config.toml
hop_length = 160
spec_augment = true
norm = "groupnorm"
kernel_size = 5
stem = "single"
expansion = 6
init = "trunc_normal_002"
nesterov = false
adamw_weight_decay_other_params = 0
Rows from block 3, named by matrix and row number. Rows with one number belong to one channel. Each number is 500 + 25 x the weight over its row's rms, rounded and kept within 0 to 999. All counts start at 0. Numbers have three digits each. After the name is the row's rms in percent of the matrix's.
# convs0: expand pointwise conv (model.blocks.3.convs.0.weight, 768x128x1, standardized in use), inputs 0-127
# convs1: depthwise width-5 conv, stride 2 (model.blocks.3.convs.1.weight, 768x1x5, trained with AdamW), a 5 kernel
# convs2: project pointwise conv (model.blocks.3.convs.2.weight, 160x768x1, standardized in use, transposed), outputs 0-159
convs0.587 147:505471527520520492519465511493469508514489525493508571498467534528515486489506487498525491488512483511492511481513498481508496522490511504479552534471468475475489421524471506458457449511521491480523481495498551467469497516511533529482485503509449476541498523521495477490521464465505485530520510485483473528498529484458463512559501522529522521478491514490540512509507493542501525502456
convs1.587 079:531537516523503
convs2.587 144:529491514483487486514485490477496472495473455482501503498488536504516522547547539567534504550539552522508524548537519535481493497480485527526498523503457461512499465439520476501490539459474537483529450503484503493485482470539499500501520484523512517491512489539538503525481489457475511467492465495527498481509469490488511462470459478495498482478489505470484517530509518500546501504496512527546532518512511512500502474502451509518485540532499455484480468499495466514515524478504494
convs0.588 161:533515533476481474524495463513464479506533466496499515495489474482537507473535532491505473515536451516537479519509496473517495479457481514527508509496508517493499546517463458508460461477517543514484514480519522503472530505550494506494490497523478538480489499509465444520514480524464541525515454478515538487509517483481538470485450489494469444513499531474517514486530523531506520505527
convs1.588 130:521540518483477
convs2.588 159:475498504519493508471493508503475500521504502528518489507472512511501530482484463467492481507522547515469527523538512492521551500475515503499441526493513477463486461456546508500467492481513542485515456465495503528491469505504472520455460483490508494502518465484485537468512490502502514470537480502502477503473510482490539472530524482503503484517496506504480500512475469520502494538527495492534492474569476530503530538496528427489449484514543534441451554492487508510501491480532522
convs0.589 168:470514467504477509528513486491518496488497540526498469515475487506493466533474534508492489493510485484458494519464522539474481522506505517497505430504516501484492535536544507496542518474563436483510486500517523475514537488498472487507484503513528503534489515482499478516486528499494507487476476563480480464517510550483450513510493501515429469467498522502517474512502573506517500485488
convs1.589 220:468458488513505
convs2.589 161:522503537503528472518493474510524503463485487468515485466522460499484523489544490472500470507473521455507457504521468519505493511487514506505517472458507502537510499503481487525504518509466539525515456547477472477548562470468472527512506523485494537508503475480512541517552466475489505510530490475473474489498526553493498491512455499514502484478505503486483461523506496512503457480508465545491493469548493493499467525431533510520444527494471495492485475531519499521491496531546484
convs0.590 059:467484527492476482520472458479516494502476498497492522533481492509488481517494499498488509492558453508469497497518510478547475465493522480507466472509474516509529503483508468474537497515532458524519540525531534486496519475484476493496452495516505492498524542494484494513482482480492513514529563485475471489518466484503478497495524491453531537523462507511512573515467446508547527534544
convs1.590 077:474471497498539
convs2.590 075:507504485465476547486520475503493501534514504509489512526465501533491479528480465505516489497488426510536509504488501483499533504480470476495510497542505471529518498510497461548565461462509505569511521493487516489533466475470505498494535507525492488465534449498468489532502523498493465488506508521591492528461500499512501526528537479509500471479469514539481448458494549484517496510506484471518503500499464509500508535512485447511482518509516474541500518520521487502517518489509513
convs0.591 040:513503467493483494491551545515523518496469491502488539543474495511498508515497509507469469485490495538516529540530486496493436454516476469443530539524467507534499503454529480510481470463529524470494462450530518481499532499506488498517504486520467483515487524529468485437470494521541514487527493519519504493512463525504500478505497508496533507460489487524454521501496497501516552537500
convs1.591 053:476526502543506
convs2.591 037:421566466508482534522492527499518510498494490514502483482468511540480507557507488482525541490463510482504525477519472497524470533481465468501504535490500461508514509501484463485518519493502478456477476516445527512522449534536478462484492513492525482521518454473495514520491510513526505496501498513506500490519485543475461510520506513473509496526456532515454457508470474510495499516526518507474546530488506501480511510450514524484477510502560561522496496532494477500493505500542478
convs0.593 106:518517519492485489505528484483523472491506493489533550529492499487462491514479488514469429509532494488538516520512493514489521508516492511469501514480520496483458544481506521493467469497482503490509460515518500546521473500512491520550494491511454542561486530488505502500499489469455478503482502502514480495491472470515514521551484516554528476513501475510456504501503540489523490510397
convs1.593 064:522519536519525
convs2.593 102:515482559513450502521525491516494479501488501496493521517484513523505523533534529541475537529516533513553467540477546489460433475467450477454522464459453498425474501490485486496448509487555525516526527509537536493493506521513482483465511482521518479497524523494540504517488488507509499510501531512485470507521511507497460485483520486505490497518492532503494499454516501474499491496525494484480494529506483474510488504474507474482515488523467475477481528464469490472448507474492477
convs0.594 094:463528560510459497510477540509518466516494459479491508474512539479496521509470503510468502462514554477499485492478539499493512543441495464480533475520468525479524503520554519470493521502519503467443485476501513508492495533484517535475512539461545501507471492490513451533487488457486504533535515504524451522516511507499487529525517499546484469505485493508477487489490529505482516476506
convs1.594 074:546487501520521
convs2.594 093:524513507498481469534532490492493521552510449493513510519492517455525504520479485487552546492552513526515457492476536485512503521516517519477472478546541529462530498497480472529539460488542476496505493498479481506495497489492513556527480468511506546465519533469509552473527490515498465491510496494546496541473467481518504510544514494514514558565518505499494487500496493467521537514451471516489482495478471490485494499492461479446502485488485522509497499503488488471530523502528492
convs0.595 043:525510491448520461494511491533520509498498514471476536533473516500524462539469498488474457470507470490503511530506487495522477519509499477484514474470540495462521490467505483542490502469482529486518506454547533498512500515473482478478522513499434489464527544480491516532477499487548455497525520482507459507518490511483497469519516528514494484523536480536464516495493541534473509554539
convs1.595 052:528545505510487
convs2.595 046:413543512507495498458486476476510525509505460535469495467513497532516546463520546492520511487454487480519480507538542501521494527475509473504535514524501496500517528480472515494488502520511495507487503482466489507523484511544504487529499524486456493504478478482503529523570527495487511498489495517502494533547507465526468473537503492451485479518481528493478526580500514492470520454491476519528508550497545482522520473509516498508476530475496522488481524483467497476463493511480483
convs0.596 181:519532514532479509525448516506479527513511516549456468465484511493507531459510543495477520477524476461472463474469493511527496511451488484525508504478505500475496481510483507512509534543529508493490493429447480487495504492511500554477501484477530486500479448502500520470493487487497479513496485542474549538514530484502495530499545517521543554511503462494477467504515507483528522522497
convs1.596 069:512525535533490
convs2.596 153:522509496509508498511528479523503506511479480522533500522481495496563493486450486514504497501493515495480468517494492510523507468508507499508496520493465483428457518516487513490501506521454498528499482524514500546518535512514557523532494501537501496502497490496475527496507494481538464478508519498509439450468481522524440469506456494470505441543505471474513454486509523506481495478483475488475468531476455504460448528497449506473524464520503473487484487485509432501485516501462497
convs0.597 114:500450482517520515531516503506551516519503507502441508509524498434503531471482478520496453507483498568483507507472500490489469475536483549510487518477509478526542491478473573502506485501483497484479492494531478480467540517507512535539490495501525448459473494546476497517478516482504528511490493486484507519527474498451492508466457506481531528484485514504513525523508506466512478518529
convs1.597 053:501518523547502
convs2.597 097:473524521524495504527504491512499484502502545473479507549566477506468482510546477506479473484469510496474471446497496495503504442534489516456516515518517482476500512460501474497471481502478476505496492507487519504461494515470474473512454460482496504544557497492499493480507530484521533488508498485531510501474477459525481459482499446491495493456454500548483478495555497423526483485538492514507541519514498508447533472506489485536533516501512517513504505509532491511484479523475526
convs0.598 108:502457498478525449491510493509472516507500480489498518492524486528502487497487477511513526498502502446530469476467499485492512492517497478508514477584509476519504493478494468474499461490495513473534522495527507516518480520463464472481492424447533487476509506567508491525497486516559526513512565493486512494516533518489462499525487529548500510481477528475544496535494528506478493502512
convs1.598 095:493480464472475
convs2.598 098:530514502502498536542522512539531513542565519522464492492503504483476527491500482508481507521511477455525498519538489487517481470486464459486479506501499504510489464438520510487426550494489538521544506481514536498556457526496510512502502522496533514488521481481509525491465516512482484466484508496534506476531503543515497512494538493529525516546497521512541520529487531520487510464461506513484525530487513582523487499512556507479538504492536489490497495493510494498489515469494476
convs0.599 081:505515509500494529454430497476509526515478479504491495461494514483457516551511475525490477498455472483541489491504453526580481476514475484501455491531464481496508467481522478507486557526510542519538509510492528530538521484515495493519507556479484510533527528529482505523513501539508470489495468499477523497481525506522480497497464478501522482461469532500516485504500480518505463484513
convs1.599 084:464475469487490
convs2.599 081:538544470522462540530534495511504504514510451577540496515449498529511528491502506483487486525493503485535512455505513513489488483483502527502508546515507509474515466498551462494508514470464487481479487504531480460494489470474500479488486488514519517522500480513498489500511487547499526504534475509532530497478522531483538496498559510510533547503510506493534535551474541465502521512486479514452489536536513519498495497526490554484526455506516509523461473534488519489493506481463467
convs0.600 040:491467540499480523500525484511518540458476490504505474547447497488515490562536496493498490506531493559480496527499498471509450462515522487488512466494455492514511503454491532536514493510516481474521495506470516513455474491536508488477500500528469502505538494491477503520480500532516483499484504530527472482547465514498503521535471474511535464482495487518471521504479481439497514509574
convs1.600 080:515474483534472
convs2.600 055:492515483458493528490450511488537496471504460538484519466490482498472493477493509497465476527501459502516514522476509509471514497557496506507471527493445489517503499500495520498470526546502551481537475473443472492490545500527484519463521492439484503528513510563486474501472489463488518531511473472514520471500440467577508470529487503481501507484491523524467498502504521485477541536493529532465482506488449488527510494505497510504497475503483504514498511493501498458471476491483456
convs0.601 148:526464543507520521449502464511456472501536508520503514485482508508501489496506484535521523484513503516556530518460509505487503457548493525523463530524450510485499468482508520527511464450487480518476502501502498457530479516499480497480503521483531499524529514488490469521528521500538498459456479540467487534500465490467499529482514529513519470498463531526517499505500478552486447508459
convs1.601 122:468479479471480
convs2.601 122:520538472499514495484497514527483545457528481504494466510529499512529522493436512501536518490471501508481491509538516513480499482500477500516526498483456510489476549515529542528484499505514515530526493443559495487503505524453476486480484526524500494494446524507522488510490493530512500484537507485526471483488490500510486527488474543483504532511544505495484455518473485517530500490467462481462500552529462514483485475503485518481480475529504505553461516539570537446496459506502513
convs0.603 043:501507495455495514492492509524527500484495501500449559531485492510490485526506476501483499484518477471551534478503503494529463532525472482419516497456519507510458561470468484492502451474537522490539504476516516508555483502486502511484480470478505485503488539500520502490528493492550509508518516487517412532473502525489491532504480505496522471496508484520497498496491490497528528541479
convs1.603 043:487510517533538
convs2.603 043:427476503497517488467500498454478525524519526489516519499475498505488493560495521507468529465469510508518493520545511545488462486487431499532490477504497478502501491496465483485521507450505495509476519511456506513520485505488485504501491492502483485505489500572526465510528510473465507522492526542547452490528513517511475536486481494458476481532456538549495477513471476495472486482488524505508513544494518487485483483490515521539527530554532497507510491563498467463504494517503486
convs0.606 058:551474492541505546533474503568475484494481454541487547477461510505481475481482477491511539515494508520492484467521496512498507518521512490486488452468493509504542491504532499516467519521494424480487504476482510501534460507451567515511483482460494518498507541493499513465477469509473484468488506531526509499507500498483507471516462515488526533491483520490507498530501529476494532512542
convs1.606 100:501530515475463
convs2.606 076:540439505477478477516476471483543502499506496488549510482512502536505494510469493468535521503511466523514457498502534511471505488441476506519499533502559523505475537521483492546508516504502465490517511458507498483499478499500469500491506484442499508451491488523519492467506503461486507536515560498511530485517487502509472525519521480527517503439493500504467513486545458504492500501503510501500522521551533474519495528510498510473498508512415526491482508488491443531529494462534531
convs0.607 138:523473493490466569515528498514522520527469556481474502469504494514491529577491488529484511485528494486534477487483510522449423472507491520500502494473498495522477492451495508538511513518545492495525497453493499532493501484502485495472486494527508491510482514495508477457538471501533481522469495531506481475479500503467501522535491545518444539513513509505523478529486514463500474501464
convs1.607 193:503519511462465
convs2.607 128:503511518512503511516466480489531528487457492470492504521545525504517533505467503494525460540513490537520483480459473465488488531495511511474510497511510513490530536444528489521475506509518499460496522497509532469533497521522524466464481485479506470486557522493468487524468475529477479525483482509534536537490505538537521511477508543542500541484494494488496489559506476537463499455518447464502527474512525535543497506476477478467468496478507478532492464456485474521527505499524482
convs0.608 136:467481520480509530443515477498462541518482534474525521460487506504490524460494508471481492502532525500541526506514475459545542492517462509501498475485537495537524448474506510481540528500494533502511473514514457516457481509486513487518500527519535519494498524518496554500482483528503539458494515453493498507498506448521525490488521502476507541493478475465480531497496464498435496512514
convs1.608 161:508524498464466
convs2.608 152:512490527547495505518512491485509498564489517468468507503510525485514510520493506506522514455513510489505504544518521509532525485514558469514511478508468495481460556511527513478517495488482436486544497540476534482471510490495463487501504503508485463476499495523498474551503517495439518496452518491527499491473494477500502517477521485441480539543514512483509538486471535496508465453468529480537430489483481465484494483502477521511484485557495511502505523509496467501455518463502490
convs0.609 049:507494470495498522493506499522517493487511486525495512510486524490508482487483483486491534497496492530499496484478509462502488468503506473484451512494440525502507526465493521471515527498533500481532533480491531498501499467546453526510431517513453489485559499515454505536539519543531469508530509545511478539532471521486474488496483477524542457463465477486496523512501515464495522501571
convs1.609 056:479458473496512
convs2.609 049:527510421477502521519496507468494485511500452525470508484486493496478471524475532516501486511539492498525507484518472504451553477501521481504481505483470503520490459512512522516503502484516507510534494491518534506534548500512485523515553518491493496525506473506461453489470501513503526499551510512571510435514486516547467497477542475501486498489511554526500464515491520450501519548502492482473451467485504508499511503499512485526525523470456508496483492523469521445457484511485507
convs0.610 160:470510537538464502483515478530495454517510493533513498537519487483461525453522508476496498515515471494485498509504520469475521515491516516525543483488490461501434450519507470482480496485517492489500530514514483493493459462527500542525504512508450517482544487571457511462476522463491490527491486539504490501518526506485466511507506533519486555492494479532494500471531548515495522472476
convs1.610 087:519540504531512
convs2.610 139:493536490500498500500535556511495503505514501530507533478540509477490500499460498501472528491487528465483511511421527478440461510491498479481487503532506474482483516557458485460502523461521497532504479489505550455483493546499473440485480487505488488509498513467497506491495484497501517513485472489473528499498449484444504511513496531499516501488541509499515496510488523499489519513480518504543510529527458514518519508497504479488456540513466450512461533469434507447475483509481505
convs0.611 090:494479497462480465474512509526522512492506505493534535471516488498517492507499493511545475483498521488485513483496474483492462460471543513515541522537498450491463498490500462555513479502470519458500488495568511492494507457487501459457543500511516495473471471514461523546502492485514533529496477555495516494543463476454518494517530507568518501517515502488502467519481533519507508500484
convs1.611 111:501519535520466
convs2.611 100:494481517491461486478498462504501488479508490513558494481490494550495540490525485497517469494496492432502524518546516498480509480515512544522519497518525515492522491521468433476483472501543514512458527476506492463507498446541535557507520523477533461492493479492542534530494486506565485467498485486479496496550525501510490540485541499476471485493507498478472498497517523505469506481523474532516508523489496534504516492519526461538501485505454480512476481497477482475531455461482470
convs0.613 147:503503503505480466484523458498572522524494524518494493507519465490501480507494511497499515508501423489453521525548487491484495495503510496529494493508492509511485556505521482510514501463535488517464471475465533463527511501508474505516522471520532485516440510503498452515550515507490547521496496494477497477507514517438514479527506507508479457486478471493493507479503571567507489489480
convs1.613 161:531527495475472
convs2.613 167:504514516554528510490477495495511512498489514538475479504479497470500514526510496494514531490476481520485512523527495513477501487532563474465511540533520495476506478468492492473502487498493507491501475509500485458508433485528519468432498556535456508432492490524527503518497521444522483474485538481510478502474500503489477460523544448525498485492514479462525494497501537461511482479508471487460485433455494506511527466471530449508491475491482515519486533514476512501524495492501480
convs0.614 069:500495474494480505522516484475491483472502537499513509526464497563491525527483485490467470504469458489482492500523518522506493494503460493539492496500458530500440515502554554520481544488544508503488510500500583515470507468551480518499495528500483522531523515472466448495490492557508511515490504535482464477514481506496494506510489483469488466494476473497484496494478530526489529550475
convs1.614 062:468479504462486
convs2.614 064:519525485512497488486456462453489533500511491486546543494476504480465524436503481496515434501474494476506459453517520502477529532517516525535507507481490513534511542521517515522536483470490514503518463497518496479492522503487504509551478502502448517539562487486468517520500533518527502509528476506545485463512477472503490459460467500489491492438512493511510466513511538474478527472495471542462488478496501519500479497502481557528519515500496492503508453495495510492531477524531482
convs0.615 135:489476493519534497521489460502540492518524469469474501518531497477524486488497494496458555500531504490494527474484475486508474486527521479483503496491490498498520524506466517492471482468541503466520533500515494519478509502504502495495437529500520566484454514479521532539549485498435516523481462534501474529484494512515543504502509486469486491507518452535473475549513487500467512560465
convs1.615 132:482470468482475
convs2.615 137:467496490517463466505482487473503465487511520492475506499550470516474505527503500535466487514493533504511525494488482480521515511527524515515479513485522539481530472496485528575509516524538491439481494488452499509498465477498529486514536465520473506487535484515500441496471499503539513467468517521501529537505505539513484521497473491490497504467529522449476526477470500534487505495480515519549530502482470511543479485544509478469557520483426498529512503464527513518489517482529488
convs0.616 165:532460480493535521491480489537514489539514479468480493535504480501519502492501497469477505488530502459467518451489517495484480478538444494496509483543503506509534472500479504513504532487495539494516505413531540471493488479535518530469500513512501507494448475482465494528567459469499520473487523542482518520528513509504521541478490514509494498481500521479457486521535473485517536519519
convs1.616 071:498525544508522
convs2.616 136:519464547530502523522511483500515514541483489487494515496502468533520494503492507447518504500474488464494502485483506506539458459499479478495531504511482485441506484440493468461464448510496501535505481519484522500527479508568500484466517489511504459541447482474549517501497464496460479457476511483478505504461471484516483506499467494478508493520474486516497482532532517496513523510525491513489531580535511519510506560518464483491482478515509502489468490492478503494518473532448484
convs0.617 059:491455474447472506495508516503516536543562507490487505496478519499498481500491470512488504489479487492500492534505528516483483515498520487486539474468506528454534502492521517538531553485537474471513518457494553496490491504530495473518442506505465483494553522492467531492521504510519446475480488500505511460479486504500487518507491493542457500472523463488499502514490546526484460530564
convs1.617 089:462482485522524
convs2.617 070:543500464488501499556500498510504498522493476498513525519468465511494525512485455512500493511493516484487511480511414526478552518521471509527482479478527548544488527506486506497484524479492511502545486523530565502511505477474514510496515481474507526514512513516455464513435504486509495458498534473510488521495475506457497531463524477534476515473506524495556429484500494532517523500515515460458484515505521490501535504460526502519520525473532477476508500486474525465492473507498470
convs0.620 096:486504498506500437483442487470490476538495480467512553517503525530494496500535535472523516507507476478507468554486548472528497505463478492501505484519492511543531537499477507492490485521514504506478536506479500474536491463522505470470519477483504534534500529542445471510480477520499554513536499509529503453483506496457493479465519498487511479493474541553458491475517502519499515492509
convs1.620 099:477517518531532
convs2.620 104:457545481483475534511502535492525490571500446432496488472487548494491508459475508498491480483500506509517508499513526482518489522523505516494488502485551489530506483529502489506454496508585512506482467470516494488483459526553490554506486468503522503446473515518496491474502506497509491536516472509496514526519510475509541481523510512537487469534485465497467502453501486507480525488533500470488444448520522478498514461501513522510489488490496520507450496522481486512487528479492532
convs0.622 060:474505559537505472515484506527535508449492503516480537505486524500542505545483508511493497484547473500485489459475502471540457476518504531511476490472482488474490529464487523505500435478528489479498527541510516493544489455507509556458500478471449531512539496503465474514513473530509461498486516500510481489523532511485499499486509458498531502503472509513523500515484522471546487478535
convs1.622 103:518475531466491
convs2.622 087:520493548497472478512525488457544486478491465538523498481517496459496487525515564491470512473428514515512476466557512491494520508487501482535501529522501524514467445505456512534472513515547479529492488471517503451517489462501516484519507508469506492500503485485476550501490549485475497487502500507492532541476532483476484486467489515514502484526539541543540459510523497487507512481498505522487509527495496480545460527498501516530460484493453492471495488492511544514546491492524516
convs0.623 045:564500473487480518488530487490552469473489467495497508517457493536506506572497543457463484487482462468524477506539470511525473460488487497462498488502486487506506524484536493531504464486534468494511504490524535448518540476558507507492527515506465456507507501507504495521447499523495505476500501461516510511521522493522525521500488498503511512459480493522468515524524536455509478510530
convs1.623 040:478497514547515
convs2.623 042:449520504493469501518483524481516512475477496503490567517466493532483490539516423465512531464554509538449495505500493508523477494493451505460526498531503517481522513523470511507543504514489473519496485486477522488532501528493500487522477503435509478497492506491517488557514501470474496534534512504507483456444479522496469494501512473510518454532461543501480463480510496482482496491533505514476502516460483462494515495505527485461507444481520493516502533501487494508447524482518485
convs0.624 152:467528471480460517525525528482554502478464515508535530525464512496524499478524495502508473499521509558484478446486503522531494475497514506479454492526498501546519488477482466518501520487498512514496504497554473515485512497490476517426481517546526510481469524509463499483482520497500513555509489526480471557530470495475497497508489482495510492489471525504521462478477474496514567500462
convs1.624 140:489469482518537
convs2.624 135:524516457489547536487506557473498477445533512492474485481485515497537492485512515505533503469468478549497473497477473489528474496410519523525521501489507467489484502509483529525461459495472508516491463519511528477511477505507518485511487514497493510494483476520474500510529509442476487517521478550492490486537458525527483494509498504525537465476486503524433487490483544448522484493466498492499531447478504515504505517496513524498524512540467493475505491491514489526519468452477531
convs0.625 041:472468495492484509486487548495538528453492455493511508508473525493528485547520517467520531484533484520494516512510499472526477500504499521454466508501479495505468510450501514467508503523516458452541501521516528476490484456531462512515447514510464454504525532516477508522499521515561478501516487523501481505524506518485487481488527462507547493442493466487518534530483527495478506507549
convs1.625 037:502464472469511
convs2.625 033:506486460515510474508501515488497550527513481511503505474467493489484475524461459511512495505491463496491508495520475481455518460482544468548476521487481490481488431509531542483508514480505515515537496462490552505546526464525483477501521560470497508515491485505460479454464518483515529486528507515542524474487515465533460480527510489527492516502480509535523485531528522484488522542512486486488463470478503531532499527477542477494444512523489536509501485511512507457498498554509506
convs0.627 152:498514486497587487489506509502499472505459554515522524476491536501469507485507485492502525506478483470545514468492505497513482502506513522463519484504528453456512522523525545483516519477506444550484497479518519498474437502506508493483517480504492497511508489493549476507494547535526487474524453532444507514473482530476472472513503507491521547473501501515496511507479486483482550479464
convs1.627 181:496522511461469
convs2.627 161:497451549493528490538505450506474476507492507483487526509521518499511484532527548497521472525445496523506489497487445504479536491491498483500526504476484515528513541556518502507495554462457477535497468544442528472498543519473503523482540532491460485519517498477537504538515523511520446506528476477493491525508507541512497496510495491498520487476523526500494500432538524497477478482467481483487496488513497504520530569494491484458485512487519507517533500527480499514502525499491528
convs0.628 124:478515484500498531501475503472456490453496526536491525476445500530464502487524532526519487460507518483484507520475485509482491495489503475491505491483509502478450524564535498539505496484565523466506540510500480548554487516541501485477472478478498525489481499500520520491494447537546477572519497485516509499513496464529485475467501505505516484484486513477495509484454543509470508511514
convs1.628 143:482471464475492
convs2.628 119:530503499453527499483503481504541535528503499492502519519538455528486489495521524496516476520464535462446513497543492488552530498485497477464561494531521500527474497490488530492493503453484477504508511493479492475506491536481450463452471487486510494536482496492510518503482529520505524491514503516524515498512458495522582483485533471486518491527523504499500526442491507457492514492475479489471513510467457485434524481447510548488514508510474478519491479521515491497531490486470469
convs0.629 113:467481514507523486488520484463489504523472520463490495519465507517491506482490514499464502512462499448522484487468551503508471443527535494496492465507559480511547542541521472507531508525538454464501530499489509507494484518528503517475494531466490474546537531498486482504493494490508510550504485502472514476508462457534502541495528507499542515523500510524486493516491470432475472486517
convs1.629 141:514523512480457
convs2.629 124:556478504511540495499496500449497535468502546508485509508472497462493479522489485482542472484507472515468535507534485523468524510499512517499482511459497506518496545492536443503504509443484519451430506566485512541467491515486458460516534526521510499527478490448504471470482474501476541527507522517506507487503503506454475489527474535476507519506504516507490508514484473482459500523486500497549520470530466511486498522488495548504500473467528469523505497487500455521494528512489491
convs0.631 164:490486532502497473481486480474465458508455500491494486516494430490558492498508479500481526522526512470541516497521488500556510455506511486473492469527515496501498518526516500502483512509486493527581443495479506474512506482517503468507516495507475500444490499513472534499523477499516494540494515502547537499483486591479524515510512514538487505497481466543483495486500487512467522469495
convs1.631 065:520531534518517
convs2.631 155:481522525465481501500462508495514476506496557507593470516497491468527502473506523495485506463454455479480459499463488486510519538517510479496517543472513452465529470480469493510513507514530523528505520517490523504525482488514519519549495498485503504512501490523495507500502501525480510497520487526491488449515464534500498525501502483515470515468473496527490496496481496439475530495475497462495456506463520511490525484441477495523481521469545467487469531457446522513469475488534537
convs0.632 089:496503509532474466526507466513503516484488531505480531503481478500512524522525544487491478504497499532487482514500449486463506479531501488473520443486522515483491476503470467538489512515469533516519486457490442489484498494516514481508524509498555532489500446462503490529511492513480557468486507479556488504500469448523511510576440510537499540491504521504489530493485496528485528503514
convs1.632 081:522493551496504
convs2.632 105:487495507483526508537493509520502509533497455512444521497507506482484550505498467481516512461492528472482478527527517489503533541498540489482539494480495550470503487507490468543527505459488508521550506532476517498472502491463464518516490481510479507462469524490538491548511513489517496533549503500512479493538489469525486463525516482538501518576458520483519509485495490457478492569471490481496492515521486501548493485494501513500484478515479511483510524556500500522486543532547531
convs0.633 120:461514549520508496467493483503530513516527475515516518519503527485466486488514492481517477481548482507537521481540462486539519522520504522511460496514489520452508518485497542453486474530488511513527495574475514494484452535515537490485529477475462494469502488511490536473509473479491484483451502484472486528509512445509533532518465512468484514504484491449519506499483511468541492519538
convs1.633 143:534461483509506
convs2.633 173:467513496505505541503516528503494484472513467524493494486436465474506501485477511534493501499527503522482506502505470493458503480544469492476506556495512542488489529473475483477506506526551473482456477492497492525534498525524509474445497496391533454525528520502539477492491492537529481474493490499465514513474487491528506485512489507503503503491519499505524488528518477458500485529494479480535505484480529504492495470516491535529532484524517507535505448488485541496461471439481515
convs0.634 118:512520472527510485481484517576494480484526498491501510469516498519528529459456518499508481509487464476510514547494498489502500460486472515534469499489495494532509586466510461503501489507521493478507510505512528483550521488512427506543465504525495518511487496535481492497486494462499556465524479467460493486503532497512485488478471509467519526512463516458515515508487518539466533506510
convs1.634 144:486520531463486
convs2.634 143:494492519470500471530533496492539478513515503508488482450523500490496518476448520488480493519451533542498497504481551500506560492518517484507497495456487513484505503475527488455541523517467495493487483528471519491510507515503478481507488482445532548490440486489510469523475484482529554553469475492507456489488519493512485508515510511461508540509461477507465541506539536493498493489478528511455488477527494498519522491495464562528561472533494508472488521489492517501485485476498465
convs0.636 128:508486502485495502517542502502524467531507509498499506492502515493517478510495468501462504493547520501544494559511487488464484471490497498547470529489480485505471468433490493461472477504541577486534492487481533518492507495535474505500513519492473463510537479536455512497513444540482486565476506491523498493474508473498511534487496496530486496505491460506505520519543480454511472494544
convs1.636 155:507510503459464
convs2.636 147:469475484488467543542499470507519535531496482500487497498516553490504520469500507512488537483476540465542513502467546477570510536541495507472499469459504480491493511485513490496466472489499437531497503489534456491521481489506466499522504495515522495445463497479490460496499514522520544504460482523518525486520444525511512536512513493521483528495496518498511476490493496504457496468484510503519486510464502509474507476547487512469462479530507560511530493508474463452503526476456495
convs0.637 148:536483478505501483509505473462533501521518491498492477504477490495499507505515511484481495490520432484548487485547523503524443542510522518509479529490514467526522492507480467487488527494539455473515471542485514465504505528491495484493516424535476499509472544516450501481500495516503503536503516496465497490519502458451483501484543509533479501496502492516511498544492580517529464514488
convs1.637 149:478466493530523
convs2.637 145:466521542502461527492491493529559537476472537491520490491525486496442507532454490485532483508501470496492515493539511485509481505484447516522475484496456517513506532533500497479475521490479488545508517494514477511484504501521522494554481497461522510507533508522491522483499485491528448478516504508476496527492557477496531480548515519484473493452489506509532516478487478471464457452494485521471480481509489462533531506504436478515518502515524465537481473502503520560483531514471492
convs0.638 052:508504489501510507511483519526503534487489475483485568493487527495516510525502466545528483503525471524518542469530474500511512498478489501441488491517520572517471503470454461475512486517499540475518516490512480509564485510447484518469474484475504483524466500531530527475488505493498506503514515507505462534494479494455472522481445521505473496437500469484514520509517502550536507508491
convs1.638 072:481481508530538
convs2.638 063:473482492469500481509487522468470530521531497496494503496514468491545510515530500505473496486479493511494519510523460519494501500497499501504489475490485489529510488499546466484498486470524475500447493551481489546530496539507482500519537498529499500562456494557453478528492500434489545501520476530560466474527500510486481495490495511502476503495469556517494477449459489473487506494480489510517529550488485488459501462504517522500503578540511497527535506468509478491526462481505493
convs0.640 111:499487553533522490492493502488502511489473562485455531496544492480496490507523503477507443531498500536491521512486474565489491506512537491479540513459495530478481477514506501491467495467515503483476525524486481499520501504508501483483489546459473539488481535465522533489497498491466499526466493554481490509540527469500512455483531489510527508512505464474470449478500516519505566465489
convs1.640 092:531541504488482
convs2.640 124:512446536474506466473446515555508460534493458507488447488506513520511535481507521482504475515509485491497457494479506497464521499522494491511457516493477510489466445472458506552517497531518481502518494535516514512508499467523523494529526493507507495509510458467522490480504464470488511491530540458493515487497515521502485513527483508511488502476500515484515496472533523466466473520492512498522553535482477487509519539504523501534520522566477555483499497507498454474471446526464461
convs0.641 107:509505515486488540486497488500475522500529534427498491519493513505477513516477480479519524475502455474470524475547506510475515502543479515501542500519490502472504489510515502514532482516476529511517514502527523433481538455528500481492494530471500489503469541489488491471499493493550510446476487518415540499521544505521516514511489477500522530453478512498491474492499521476464556510492
convs1.641 111:461490525528510
convs2.641 124:506519504500481479552456501483486507514470463472496561502465507529527498503497494491482492533492495502508511527499494547482472514490512528496538508545503496519540518491466487529527480528517510475479485502517484518500496527457514496496514503461493506503453449465558511470511547502503470475512505447470512439455485521505468527483512452504511465512487528483495464485518527530497487535522527489480453549494532484500522510456532546499510474458518484503489520531466475499500515475530468
convs0.642 044:532496505497535484494506529530519495487442462512492583516473507526506508512481483502495531499491462540499484506491510522472485499522474465458523504470472572483485486510538465518480487497508491497479473444524537492520505495465485510511501489483535481522475504523471496462498458546495542524495496508510499496494480496483490455514519537515511497495508534537466493488477530498442548518529
convs1.642 066:481526522536482
convs2.642 046:428521530526481515555488515464517525539522462520509475488474512548505471468500535497510513501503516502482491471484457523537500495469496437509466530489467523496521475499466481466544533529480482507511505495434534514503479526522493470510457493501487500527502476531536479534546520501516492495497489494528473481503495489508487519520515479504489500503443516509481486522510487503471486509512534447499497530512484505480514473481477509515456515515511559529478508545450471477538517524516487
convs0.643 147:510498487470580514489492496492507450505457528523514496484483543503452534485521486508491531506485504458528521488507521486509462526514522504481505477488519457496514519512520547503524516473525438528508475515493523494441449501504518495478523483499491485523500496481540473507500551534524477476507464523452519530461486529489480485502480509518522531485509501506518525504467509477478545468454
convs1.643 186:522512457475507
convs2.643 145:564492517478491450513492506489501484514486492560472464492454511522502488528500507484517453511467549509486512501487455506494565496468493512479492492478519547484487535484558526500457518510494520469532462486459492491491526514468524497467501515491456525525542524492486539493525501476517514502527507485501463501508514527500531495497481492495520463524493520514494519465501479491516497461474455479465518474510481545518517521492477445569462502465507523484510488505516512483507503528518545